Weights of a small encoder-decoder audio transcriber.
Model: encoder norm rmsnorm, decoder layers 6, decoder norm layernorm, decoder activation quick_gelu.
Training: normuon at rate 0.03, 1400 steps.
Data: 26041 training examples, 3.4 epochs.
Rows from block 11 of the audio encoder of a small encoder-decoder audio transcriber, named by matrix and row number. Rows with one number belong to one neuron. Each number is 500 + 40 x the weight over its row's rms, rounded and kept within 0 to 999. All counts start at 0. Numbers have three digits each.
After each neuron's rows are labels from the 100 clips, of 14976, where the neuron reaches its highest value: "strongest on" is what is common among them; "loudest band" is the band of the loudest frequency at the time of the peak. Only what is clearly more common there than usual is listed. The data: short read English sentences (LibriTTS-R). In brackets: how many of the 100.
# fc1: first MLP up (encoder.blocks.11.ff1.fc1.weight, 1024x256), inputs 128-255
# fc2: first MLP down (encoder.blocks.11.ff1.fc2.weight, 256x1024, transposed), outputs 128-255

fc1.54:482562475454526529484477510526536483536545461449536537462487508437471529553487571504542527514554493490474421564449507504507555558511562442463451459549510510479437470515506505488505447548547474455537444519421490496560464440473484453487493520477512484440490472498430551468521484458431445469508491519490500439580430430486375481497505506427433535401461514536449480428427520470464522488437
fc2.54:467520440479475541485510516482435466476576455486570513560515503474457486540459445482434530589460529509480522500494497474439446481484508578512570453501457460495434520484446552569514440555490473511529478487451477501482482526525554593536427546460487511511534533445505485496509446579488529520452472629465513528532489501554568509499510502521494528529458489470476457481531535503483474461493
strongest on: the word "his" (45)
loudest band: 250 to 500 Hz (33)

fc1.190:534437502544502528587557486529465481523438523454578547425442463528528502471484526520491473534434478483430424458540520493467486496449526518493509449520458496555553499458535556480462488440516517482490506451479495454512542454522512505509485496484434415478583528489598445489418528470462596496508534527471497451485503500506465508471520516573507511562518511511630477466492441473537501478572
fc2.190:489424447581471485477584496494525563432491468475505498496529488550546505422530518480440529469439477484505450461545468487516478523520512536499464516430558511467544525453567554496548533516518486434462466460537510526507468469427549564479511476495446558514469515566435526485523521523461480487529567536487538482449492442475488424436431562478513553521511537553552457451551532446448485465445
strongest on: the word "about" (69)
loudest band: 500 to 1000 Hz (44)

fc1.698:494471469471522517518504485468476503512492512500480547456477557559465512465463538441530475467474494484496559476556508483441488440472519390449394433551512434564548509503471561472444452488454550571454563470521496557524531550571489448522506523489495460498499511486544460490547479500498459513374479490527511573457442566483494588510572386534496497503542542461518500531465506511461491450534
fc2.698:490539525571535480523421511483452488552475532441476519427435430489472489499502481547485537459521478545473520434480517565482521504548501482549519523492480527546532448520577517463510519539532418505442469472464526512509473493486480607438512468432550522520475509490476529521421469418548533419484486490433448474508436484512500520505447469528454509475516537565503532469479461538497448628462
strongest on: the word "think" (55); the word "you" (35)
loudest band: 250 to 500 Hz (41)

fc1.14:489423455490460437514556484505607559442461542551497559521505444529474487408444523476492534488488540513532557518492543554438501519471442483467504464533494480581463515512548514536501433502468404489497435525508513507451469497564501479494446495474495506528559506454545468526512451533490443484514537438572504491512475479516489409586614491450522479525414480514483490489493507520480529512509
fc2.14:464512588575433399532499460516513592535521510517482454526607543383447499566454459472535491519522480570424468474528504466432526473497487505434579497478472520502462457498541429495542496474550520511376523505556473517469508500508509468501509569522478527511532521514513491517465454508550509507482509540491520477510436547455463540447492440494523532462460492504492515485480417513532493469523
strongest on: the word "i" (56)
loudest band: 500 to 1000 Hz (49)

fc1.37:563521584554536508509477449504577538498513442515388523537447524522488458436521504447534494541461557487529447605550473481504461510564470481521479493625503500572520533510565469527528522502533455455490486531475537474532488396552518499424530500481488557448524487507452518490459502500459463493478492480501466487509490465519465503516454447516509452464477469585450509519536501493496461527457
fc2.37:458555473484533567489521508528442500515472526470556505469515542470477510517424503518542506515568541525421440480531511505459485576533511512529437537532555479495456477518496506499418477596429527477453546494469531512509491500455535425517475522541478506573470484522547473529540517484483532527492524478478458592551545512518521523429506585499556546509487555503476524500496533510492599520468
strongest on: the word "is" (38); the word "it" (38)
loudest band: 250 to 500 Hz (41)

fc1.307:460532565526463503492532462435528542472510415500467491520436487515534497549492562538554496498546495576425465562476502444470518520454506475486491449433496494450485499546507570468475538538505440542473452493492488540449479533499516547511589451506425464492472486469457508554540553509539498495489579450524479411511574545455466433499512519584533601540522588493507486438488518568500494455555
fc2.307:505569436411492492444568485484495514505476446484480495540463497554471487429554451416489533530437659427530482501423465549472457458499590509471551472472543534513507479438451516522517472489507409421531459463489535522482505481522554451494593470529538539568487525499532486460528483473511467510500475528468549489516541457505517486545489462544501493467578566514479452436482515531525568559446
strongest on: the word "well" (44)
loudest band: 500 to 1000 Hz (69)

fc1.686:502452449446450459492483517444494554469486471479467488521513528490449498536516469482535590500523501513437492450533497529482484540524511446523422493476454506447598476476479456481555577454451467490487417473515483524520458482543504475462554405507544494488494503500473481553471428488491557482519569481509531464526526496495498507535485463465489582506499532510529453593538457512542522473480
fc2.686:519513553405479489436418483479414512544489480469503491495496441509468454547475455460478534482578526522527405516562531509519506526479522392516406501453464487484509546533486501470524470550506460542447526538584435515597438584534553537516536530549406480484458438515476542526500469587476521504513512471497568487483484553524485443524524560538527569455500538487512430513469546487530457528491
strongest on: the word "be" (73); the word "to" (45)
loudest band: 250 to 500 Hz (50)

fc1.581:509466427471480500447542513496444468401498469565438494539475590581523564462517485502436523471449528508463430517516555559504530555523495436516411570428467521485494426485468459473540544477462512468445457452579478557497546421486508512494555463484556508466476432448508509507446503601518524494550502516490447529491444507501476479553527505508517606481525504460456510508506518468483551439427
fc2.581:486498474362472543434517436462515458524492463476466536470488450522443512559479485503559541445557508522441499495547540487495497515505524422477395486468464480523503579457457523559548526538466565552486439503566448485546485523482535472524536485566499482502503479480559501500492512604500498497511527431454519462506402507487527488511473502524521586512544519489570413595508480571536501584511
strongest on: the word "been" (71); the word "had" (29)
loudest band: 250 to 500 Hz (46)

fc1.439:469472558555449502546530446571514500390497466446474439507495471519482474489537517486458561459638536543514462505514475480438473488487518525524470521408473497524570507497534548533506438484534536519467510503438450584490461441468570489552546541454545562504475498498519446388577524475477481496567515514451476472474563505506506487503503476505500510501492523481478519421494481538558433469475
fc2.439:453562456448543486516503481438481520555503513542454514500506452515586568545489484545510500561413487490540515536487465420460511496557466521418512527539491440451493486447511517473486523481475512562499447447567448444517549451497433504517575497527430497422539514591504575490479511486504468498500499482512499505512410543458487453514525504498504496509545447555535448489496505442488546491514
strongest on: the word "the" (52); the word "that" (35)
loudest band: 500 to 1000 Hz (25)

fc1.547:497550465428544483515456481534530488494531459507463455556519517496557502506391535474440441515473409416459562477487509473511478481542480457513471483535499465456560490505513557437482458577512530514511500499412405561430468531532487535509479481525510464425551530468529455526485467507443506509462454440442561521562440526515546497487490418517461574495488547463512470536544561437451459566450
fc2.547:548497578541560549511546498459520470485523567509503514529479486513468547483464565472486493514570491514484489473464485445508553553470410504514459463477508542398508512538542500545444517474557542508493445450478520508528434522486432405476445492524485546402530444508470523480533527494599448486479542485476490552464531489494448459478526495564452375508522489491342546528500494503498536515497
strongest on: the word "say" (49)
loudest band: 500 to 1000 Hz (42)

fc1.177:564438564505520540497465498450490541530479486567528472430534655486545455426454496522511464499520490478466504504530519484533511472496523552657513418575524468496541460524442479439526498514508428515467518508495431476508511505440504535512440511471543524564535457480509579540513504565516475521459476536507472497495487478517544412455540501518463493538486501573520498513548488523483592509495
fc2.177:450423523470609486497472524476512514564511508585455526507498487494503525411484467517542493544511526489519519476455511501575517439469445489434566475546525455502470520549506447484443514533510546423488529549583585518601508548445530520618510498517471451558452506500493561462535521447558481606523477505561484513557476480496450533508541618553499469447513506501486439484507496571538566469473
strongest on: voice: male (75)
loudest band: 4000 to 8000 Hz (72)

fc1.465:540531486477491395560460496516545486527563474463503542460514521453489504544547503529553536478491472428422485500496505440474476498473466489477491405516548595371547518466467540545517485531505457568481454497498441491490495451520467485458568460548489467454532505538498525520487492541501453412500524426522514423532474546539501471523480483517427494528549519461552478459516537562495521490534
fc2.465:511529470448455451530489455523542476466467534465488501523470539484464430530521468442518549498474520485481440543487480540514516412518601508487501491462468439469439493484451533513544491503482534566453421419520565530505438541506489497426522533457513469550460496497563475500466557511544504496474568473439443465493593557512480535477485485540533521513616465605450520510472532523499534518505
strongest on: the word "well" (58)
loudest band: 500 to 1000 Hz (57)

fc1.601:460487477558565506527513528462470497489446505520513551473464474503480490547543498484539509534491452469481484483468602564490480494437597495591462439430425582467455522508501533605487487423493508519505489440497550461544551531517493488469550423522484524511515510500490499490497482506510492485497520460534504500506487519498537429561468526515523589571450498552503490452553489517543463470591
fc2.601:453537556476412509505542578473578523456521602416446559516493496471456466517458498473538417560488461584500481580596412388471543504552480544417478510562540526462515497494483520493534497431498501462465524472496520541536468503448474488509537534497505495545521471539534558505554503475500480490449454512517489478503523500489529527494462532533520449457529503458427490497561450474512545452530
strongest on: the word "well" (33)
loudest band: 500 to 1000 Hz (63)

fc1.295:546512524569520393474504512476530466423569537503530528481452541496517488584540519407430457535543510476522474562521543479542535411470424449537554439513468564526505433517543534472485522457512526469526511503488458508493459470514461500496448516459461562544522501515463494432548553507494503552546470427512494466493581477466415464534573560513476507515537478532523539595448469486519510563509
fc2.295:572496534535470492519507498477505503520541496564515423464518422458533492482550526484545455507522510422538503449576436524567546480582527506566446481592559490472554526511462477575513508545542491550450506514495506470489497441453498566557495526500496449504499471543468485497480487521484398496490510460474554484516451518451517506473501478502510494524493476541562445467498534461614484418529
strongest on: the word "you" (67); the word "your" (27)
loudest band: 250 to 500 Hz (44)

fc1.492:449432550418478460467524606522498519462372518452478537440494496548466567541446464481501543473504487463502379458498534542526499525488509464521437490406461478509515501531503553487507533514441515458463550510600512490487456507464482471469493502487498533528474505493516519518474497486469483528516465560476565464514462540496454473474516500441557578410517561462525457503467506477466455542485
fc2.492:496488545509540465508475519483469484488459495480436551542471472482524555575541472436465495483444487482496525578561432505453437512516481424512466427488449513535458454488543466524496475497456493546447483520495415506515458516570424549491512500501517558501480486480451521476519540496565480455570479527455558490536476528530490418472506471461461516512486482487440525485483527599508491465519
strongest on: the word "be" (30)
loudest band: 250 to 500 Hz (40)

fc1.371:427464485465449470487519510506490593527556507486542470504522481532445530464523521464521499517468490519530504532535557511461501529432493542479427528503468520497493517510461519494563469466543433535513507442525421520505456502486411470524568553537462471603441532486517547478506523535471485499512445567443592500446518513540517520475484531499538535462468554513473458456645530466502530466585
fc2.371:464574473493580519486506517486503482447513494488483542550452528544584499536488517485571437534484585505461430510504472458475577564519454544482462534487493508474481502465483494551542506458573456517506450532547528372566494563517446469526594450493515481486465500499512478488493488465488559472480445519498466453564481598435475513512481530511577567448498458485515491441538539510499453514514
strongest on: the word "don't" (32); the word "not" (25)
loudest band: 250 to 500 Hz (29)

fc1.614:564534521561528417513536528434447402515508488504527462526417478406513542411568480505502567511516463541497454559546537490472464527506489583516462434476537497458511499496535507515496528460586456552522428581507512545525469536492478512503513482506515478507459489464539548529493578485499545540496455544507499550433495481511458517468545518498485528491509483576516581505516496491471399481489
fc2.614:476495462538496518509458428525584523497446494466464509478526544520588509478482503490488448555476511540601506505569488493543565510439472479462516544508564458563496446473503511556473460457445504482485529536458493512462512433538436450468515506497550513495483524468548440452476514503445522473519522478529507518522557510526518526450534498574490474471491523469534541462527496496571544479508
strongest on: the word "is" (33)
loudest band: 250 to 500 Hz (34)

fc1.745:551473496530491445503446517489591519477474456489542559485512497512511486538495492477517520488561512525546474483537544489610459516541481546547442503463524497510528487572470478544518424475428457465524540530487483481467429518519452480554485458506440532499567453481497473482543480436572491492463465446560565497525501551464484521570536565519449515509452569454500466463502493468519510575486
fc2.745:477520440499515453519410497513513436505492461500462497545471452451540515482470481483523533523543432493504523492514482420590497444554513504436502464493500562532479482529527469560536386560495486506443496507534464487476498572529448528474519521594503476504501574536498546462545522532553506538536553530638501477458427527526558510479475529484488485505548485504507462498474498508529566518553
strongest on: the word "she" (91); the word "said" (27)
loudest band: 2000 to 4000 Hz (82)

fc1.170:544500536458508510499565518506506555492501448498494436468523521527503574524461442517540520394500474509476508532573447536564519490509535477496530541543502489537506551486486487490548511501495472505552594512508489460492479449515515431438476428546475499545424571523431493514431580530464568443494505479530493515574516503499441480449538476471466429401513585490484515469535546498450493556507
fc2.170:463527487517540512482561461477475562527467514517524527433511546492553494528501427494522502467450530507499474498433477547506439531550501455498470514498492536522508492464552451468565505466467565496554452511545518478461482510532447505456452588533478480554539564506454541518546514542554530461534547480554461606504470483486447450499463465448525478460449547503542537429398438444517488507471
strongest on: text has "morning" (26)
loudest band: 250 to 500 Hz (31)

fc1.211:559557472595478499452488502443467478523517505522491488491491550512565552469525488528498475487511450543602516471472504414485547534515497511495486538497493515498549507443486530513509472463545474559501542472519565501544525428506451512513548500465581434415524533453529446440435499490550546477498485497548476534565562528549519555532514493518503476473475493565465543492529541499449461438518
fc2.211:550486516515433534565516419477546506522515534513475516517537503553517479530480452420534507526539448486473544549505525488525460460478538507429488461568427585499451496540537533536417410528441536497444572449529474498509464481475519443517547518482448573524463514456507452578556534493460401512485479548426427414543588491463577506478437522450498484470502455521529523462528447511541484439506
strongest on: the word "is" (37)
loudest band: 250 to 500 Hz (42)

fc1.290:420553536451559438503548571501556493550475471459535520466480470522472498506416495535467418491541516496518486535486542512497470542495397390497573513443519454494484463526552568479497512545455471521444508500514521476461550559542556516543528508492548452531502523534513457423549509504442470472488546422516499491524442447515475446557538493493468490464508483516510509553499510482491487532502
fc2.290:479567476514476485484400521471498530511553516512497525531451450506481517525489515461588489498455499503512511529464494514443433462467473437462603509438493481537449488456554519539582457527500481452442492496550541470458528448475448394471481524528569515526584526547525474416484486504528499445532472476539571490539506540554534504500500472464509527578534520489464509537564557405523409498573
strongest on: the word "who" (70)
loudest band: 250 to 500 Hz (31)

fc1.529:439566572510570406509501511489520464487517430480540452457521486488502536496563503498462438485461527463443495580537527499517424521467462438453596400450507538504481431469487623470455547553465446534487465440513518488523519547563491444503510491501530460531494567507491477512474483513480494540506526411504497510485481500406516478529558498487460540515471503589500551534611524394483486539493
fc2.529:510573581504533487495502558531486509468504514469515517485360449481457518517511484567476518567432428491486513511544493510571445493508487468462440503489574448555491481481482541483496567451542553454464539538504502527443483437462426440416556482541496490557619479522464432410498460538473450472524479480497524486480458490547547467489548443458496519518543480511481503527468528440523454539577
strongest on: the word "who" (42)
loudest band: 250 to 500 Hz (41)

fc1.206:515566516563482486465518531519457533572472477509432428529474471488446521539536519492431476464501490550465463572450526504502523510409559492494482578507566504515496466489541436491536547534548507531492529559572461490540537537498510449517474421461490478568524415562516572462487484509511512497426447543474496442506441533488551487525516521563468594520538508522422497516551497494547585538416
fc2.206:526518540567561465447555459492543472435401543540481450455578533531471453486494548456590508505529525589473499423489448467481504601506467447516536545514449471452508550491421519513417471486490502408515493441528550531484516468522468534477488564493512567523486390497563540492508474471483462491399499485460455528482488437469470452507531484460473578452470510520485601518523410488496477434516
strongest on: the word "the" (68); the word "in" (31)
loudest band: 250 to 500 Hz (36)

fc1.412:541549473504477493471551516498445507550516458483457484492506450506515487490445467462573516513529528462496519549581526562501464520462444469498568616534463503502506492532433483546484565468499496537521543483477481471432497427499570533470565562489501505474521517495507476463467429482474558457470477459473397565476549512556490518487491437463497430520484503544559469403591522528511445501478
fc2.412:453563482547532415506447542529571476494486463387499429449473572530528457485538442486501530491503497477482506488525505512547429502537454467546499557472552488401463478472507450563527411452495520513533547502473521542483506488439435446507497511477472504533417522587490517570506539481523470465573496531508435512538509560487501472449481564531495453453488552451475547585483506455476514498440
strongest on: the word "what" (48)
loudest band: 500 to 1000 Hz (33)

fc1.621:466528458510443537496526468546570502572520523547506479500616512525520473510509457499466521532569554489496519496511495540485537544518529548528543536455545515544481527521549505442497479534512470495409412437394518503513517479506547468475474505570515500479469527516431551554581501463451533402489481484535452519439492456550441495524502496480537569493504498533454455458579518495482442481541
fc2.621:502529503530553549509495526535440488489565518491414550498442567476500442526383494439563586532477490460553464429486516410561551514454565498485468566451569528500498467569517447499477569484482459490493441485471554457521489546558427497545559465568478483452557447513500482507495515498504506490517450481495455558469460515506479509513455471563480482576483445516531455527570502511483492489530
strongest on: the word "about" (31)
loudest band: 500 to 1000 Hz (53)

fc1.677:508554463457460461478532413555529524514503488565547542480451541461598540472501545481512497478484567526495474545515480465520514436530475509546490554487505498465532530492518461525478443530479538488384516522487527515485516505487540505501502486469476512501473495473523454592484453538539485456511439547499496416440454422504527459503525593495486565478493512431493419512497447472484440497452
fc2.677:526478519587493474478491540473474517511572575508493493513586512472532478581528473432525494482462443529520502517436462465503539530454491517567506468469439538553472483522582488524469507445492536407473514578537457539519484537567421554470458542488543515488505525516486523500543514544582501490476517470537532566474507480403535605507531497413489500542523471539474572534505495498522453489459
strongest on: the word "i" (91)
loudest band: 500 to 1000 Hz (37)

fc1.332:465531464508532480561505507523551529492526492449475529483465457484515468535410506479495468487521506485488500447539588472557430516469498519509489525483545452536541512516522519479533533522537464530490512505568542505428486521530463515573557465551465517485535488473509516478481505447497476512455484483502540486460445614545522483507508597551537513576546526481472469486515500507479497517581
fc2.332:401529460536508454543469516464552465506449462466437543479551496511486571582484520536481530446497475564554491530466568452546508518535472455461490518531557483549505425466520521534516518539469459484458442496580527510511512499601469506551518568596524500524503531496460470513488557548477516472544499537538534480508504465507507508471440497514534513507611481558503494572479456489477599541507
strongest on: the word "she" (99); voice: female (89); the word "said" (36)
loudest band: 2000 to 4000 Hz (77)

fc1.42:493485511459507442530611472479429443572479474437478431478456444540528446555498515477556468546442557431505493554502486517500583452559434555544467449489505563509480517482528481552499418491506492485515522499567498454497411489574504530471507514489515522497583524518551541502500511437399538513440509510496493431547494514502528495575538486467537512430515494485522528459565512498461491476442
fc2.42:493499511522425451485472490539526508480497538551475477480422554461455501473562493545474508455523509541485542494504493492493569503503519507434457494530477450546453549503528536524449474485501514466552468482463485572493477501466503412450491437579456502486532519464368532475544510418462477524481474534481499466529604429500423582522415482438484527435568489469447524432463422493508459480546
strongest on: voice: female (84); the word "and" (32)
loudest band: 500 to 1000 Hz (28)

fc1.189:496496456474480539546529508547489472490443446551525429497505535462505542538481452539532512523530515511410516555441525462581474490497459598458459501509524505542490427489576454468489539512469580479540496516514544524482566479505506507548547582467563496506545472501516533420529579471474527556507512480553452453516502610465471512437508482527495494455494505550463470509572502532483570457569
fc2.189:551497512474463493566527469544593493477582519504460481460541491600474513523461480445532490507529373466509548502502486510493462498460514483471517528509464594439502547553515478516436521517530479493536523518462551553515531446529530506562477523513555529562536484465572457448520511482475497506486542484548427498476572502468491495466477544486536511508469536519499555552504498505484473428531
strongest on: voice: female (82); the word "it" (81); the word "is" (54)
loudest band: 250 to 500 Hz (63)

fc1.567:542473446525518471507471499534466562544546431463417510479554491510551485486504465450539495470484524473473530418432440530510518490554511460478451431539537517488431550564599452446523526541508444503524492463469543594463453478490433515478498541489496469576509447452435495503480492475514464516476508472412513508513547507451453528440542492492442550488509443527500462574495454570533535503526
fc2.567:498487489532498465487483523400466532404498434554572493499457461430567528534547501389438464503495507585463542474540465438572540441492496491534495497505542494512420569514468473528510524402476490474490454503513470529543452485508454557485469494481485424506451513501492424494476496457488498496481506578467539502477523506493515540563538439475553530580488528496606499519471423382502476490598
strongest on: the word "you" (64)
loudest band: 250 to 500 Hz (44)

fc1.433:516475491512545589494474480502452477527525492549435491518479540525544553550526488528487500428509432523449520577503567526472494567466462499448464527487458506525498358476501497481477522537548439502457512446485528455480513475476498511464479471506524462534528512417442429407546554472461514520496525511440425508563505583503473530478442480579506530509518509636516541460439511554460481544553
fc2.433:491461554554513475541398537455434480496556456490486507567519536477487478577544400514504509513455492519521471529497513425529463560575468480507426487520380490473415485517516541560564467493485566497418568509498556546548499481488476517528529508495461535510531534438539454479484490475554554593508537518534451515519486462443479548479510520524542502513481546511440598441438524529464538470564
strongest on: the word "is" (27)
loudest band: 250 to 500 Hz (42)

fc1.752:508484574546516448464482480535466445503490452513526487530502457527502490493459447538502480519440418515501498498401479484380493507417563516569570535506514538458463519513539499478467476475491578481477546423448489564487438508455462602512455443572453537541466460470456534504509469492491450544555545418491482506453446549484522509431517511562512549493528501501518535530508528531473533488486
fc2.752:443481512570491478465460454482491474517456439473460474469445521516558569517501523480528513534528559589478571483570509518549509578464427433454488499520462528464435577541493438518465544491541467487544483494489451502512526514505461462539524432463527536508498501487501465415432504546541517458470538471530490497517452490565454473489462441389510531457500441491561522611514519503496556491451
strongest on: voice: male (73)
loudest band: 250 to 500 Hz (48)

fc1.109:456440497454448479516510499500496590535500446484452539458566498548475470443485450587542520432470440476478450609467464606577488478541459451488547400522496483524493479490490460479479529490511497517528496493439534511515500514507507504409494525517501549475471560472497538551461518468520521433544429477481560473472502485518451484482488461513507525456490480454464535481586530469511451535515
fc2.109:486475484545549484524552489510446521544490502461556515408502539463428540435496480490538422478519493508489510448494577491508509495500447485498498476501540472471500539345533445484561481525548488486561497494492458497445511524501496428542519505467433506461477473492492484552529490509472593486450414586523485546530496522494523466579482523482515471437509527489503451536529514497587492517511
strongest on: the word "a" (29)
loudest band: 250 to 500 Hz (50)

fc1.404:468482561492535472499557570523511506524483516496482596426544540523490481535599514472479554497550520562527548445535456540520556512586541513529516538502498539560519530486560578443515499487441547505468554493566484526354487468520481534489588480438477489539489530532494506503507500588468570532472508504518476472491464481507470515531389521519501531509530487531537534498559481476468489501565
fc2.404:498454483521528562477486455498532576567549501583482510538445475561444506504459459584524497587513484443511502545527502543497518517504545457480512508492557540517512502531486456525448461463443498505563517437547512530477616463441445473469498457499471497537485389418500479453546517540486469415468491568466499473476552515575509459572524440458469472504486509461488503533463438520471508520447
strongest on: voice: female (84); the word "father" (28)
loudest band: 500 to 1000 Hz (36)

fc1.650:474402418499548558499433520450495465560521420493497526512462530511443491474489542504554539416455503624487438592473507577493605478488519502508550503465578465532451518474494473440488493516475481530515585484473459488471496539514496467494537389430475467473524440516470532539499493515502561475505461515499506475544556554506492434454470498475531550534540451436445455537618575501478485526452
fc2.650:521501518564550499512408542486489513561523547450558473517505462582535516510475478556523558461517477493518467523503479547510551429458428517449508436535587475475438513460612477477568470513499500540509519499516486430524495488529519521534458514474536523399502471489431553461532477534580446549519543521419536452514539506596530553468501523514564510437510485572486540504443461587528457520512
strongest on: the word "a" (29)
loudest band: 250 to 500 Hz (31)

fc1.482:416522488476484491515530454460518427471409486517529458564508513498496505539566518488506524527536485502481532513450579511517504540472488503475511464435557455488459471508534509441475556482480466400452456520515459581474490466516492477511554490479501470510542519509505552498498514454476464551427522447470541485455512512385441487592562500404495469434469441519526551458458511503503510555420
fc2.482:515558455546507423499475595460495564480458557431602459547474509538493560443447498479525531479528563508513466494491554513470475483505496481454554503510576465449482568466521582471480487445419546513452569506502458542481505526481462480498463484545539544521499480499517473439491568502449484468548467469475465379498509540509518528533535472509562499549505526521506485466529519468465491429607
strongest on: the word "who" (43)
loudest band: 250 to 500 Hz (47)

fc1.627:433476442560536473467498549549533450475497447563485534498522406459492498447536531468493562514516514526505440512475511583578525553477522436596554459543460528456533537450505474565498434546574447523480525541515477549462465571519448462450483539505496544516471481450464490484481486466499467504543506502417515519514527481520555486497545501428525517488511500483578510548502470500455510479601
fc2.627:479533498464452506469524515475503472507451490495591367468510504529472573448508488505531498518536510499528514437532489463447540501476487549544469507505507596482487515497420548476528473454533516474551487472572526509553522524536430515502545489497531443459539583524485486585483497449456482487503450535555495486494503593387533476558489533490502523480534450499467504491560519516479488555508
strongest on: the word "what" (31)
loudest band: 500 to 1000 Hz (33)

fc1.114:460494531532501542527507512460507510464485480535480452488535511491462523436456530420494537508481508491513484424510542509502467540495512505431510502450540482541470455505493546565552520502557465446531566489489477509485565479447487568545485490483470433526447474531558475476529489466486586437436488565578518482483498484523501529422504425525443503523445515461487480456510513496508523494546
fc2.114:525525509502440452495518475476468464458465576512526407506541527448537513511472567494496542470531475502571502420537555475503506554414502507555445527490486499449416524451497475470422457543449507498510471547527496510477445480594462531474454521482454500459513492467496473530477525502527482499537510537548470392459486545527431481501509430528523486453550536482496502556477502515457540581476
strongest on: the word "i" (45)
loudest band: 250 to 500 Hz (48)

fc1.236:464452461553494461490520440499511485491572537418505433538509529519538506502536499482541504508482474479476490535522540462454523460560496546468454529547467480537496492524539528522491491539495489439497533427505495524491490464592485521473473455508563486513554472553495547418473545462459469483400585508506523470504549505581507411419506545547520487528482560482473516501460499543453490461566
fc2.236:493531522426459533458571523476507504519437534526482552499498539505508485491540507442619544523519485474494456504515500478547549482493496367563463511498464551502508473498524554516484498549428449492519471516551586541445546508529523487496485515464487478483493488498486517549480526467491492477526564479565477518497534529488460441499518472440528490461566539563505458483442519490525483490499
strongest on: the word "well" (25)
loudest band: 500 to 1000 Hz (65)

fc1.466:435500486494484543487432451440465541463507549451583492473417432477504592510442513381527486416548477467538570541391492472453548494508533537508505479535576468493512556467533464460518488525552524485502526499509481582487449506401522496477531503470468451510421504489504613477522508487457452460468578460591412485486502518511513493433514537528488506492428474506483478522504479482442620511489
fc2.466:585457510473519484569547496476544532535459498530454481513526455433506473549523481558499548486464539546478570416530414569474516581429487512451463542558509547491554527482458527496523504485511555541512512506500528422504542439552510503456476457464542546460445446543477405521500432599561461466486519534530565518544460515512480498419542565456493533558530480495448424534475500463469419536477
strongest on: voice: female (87)
loudest band: 250 to 500 Hz (33)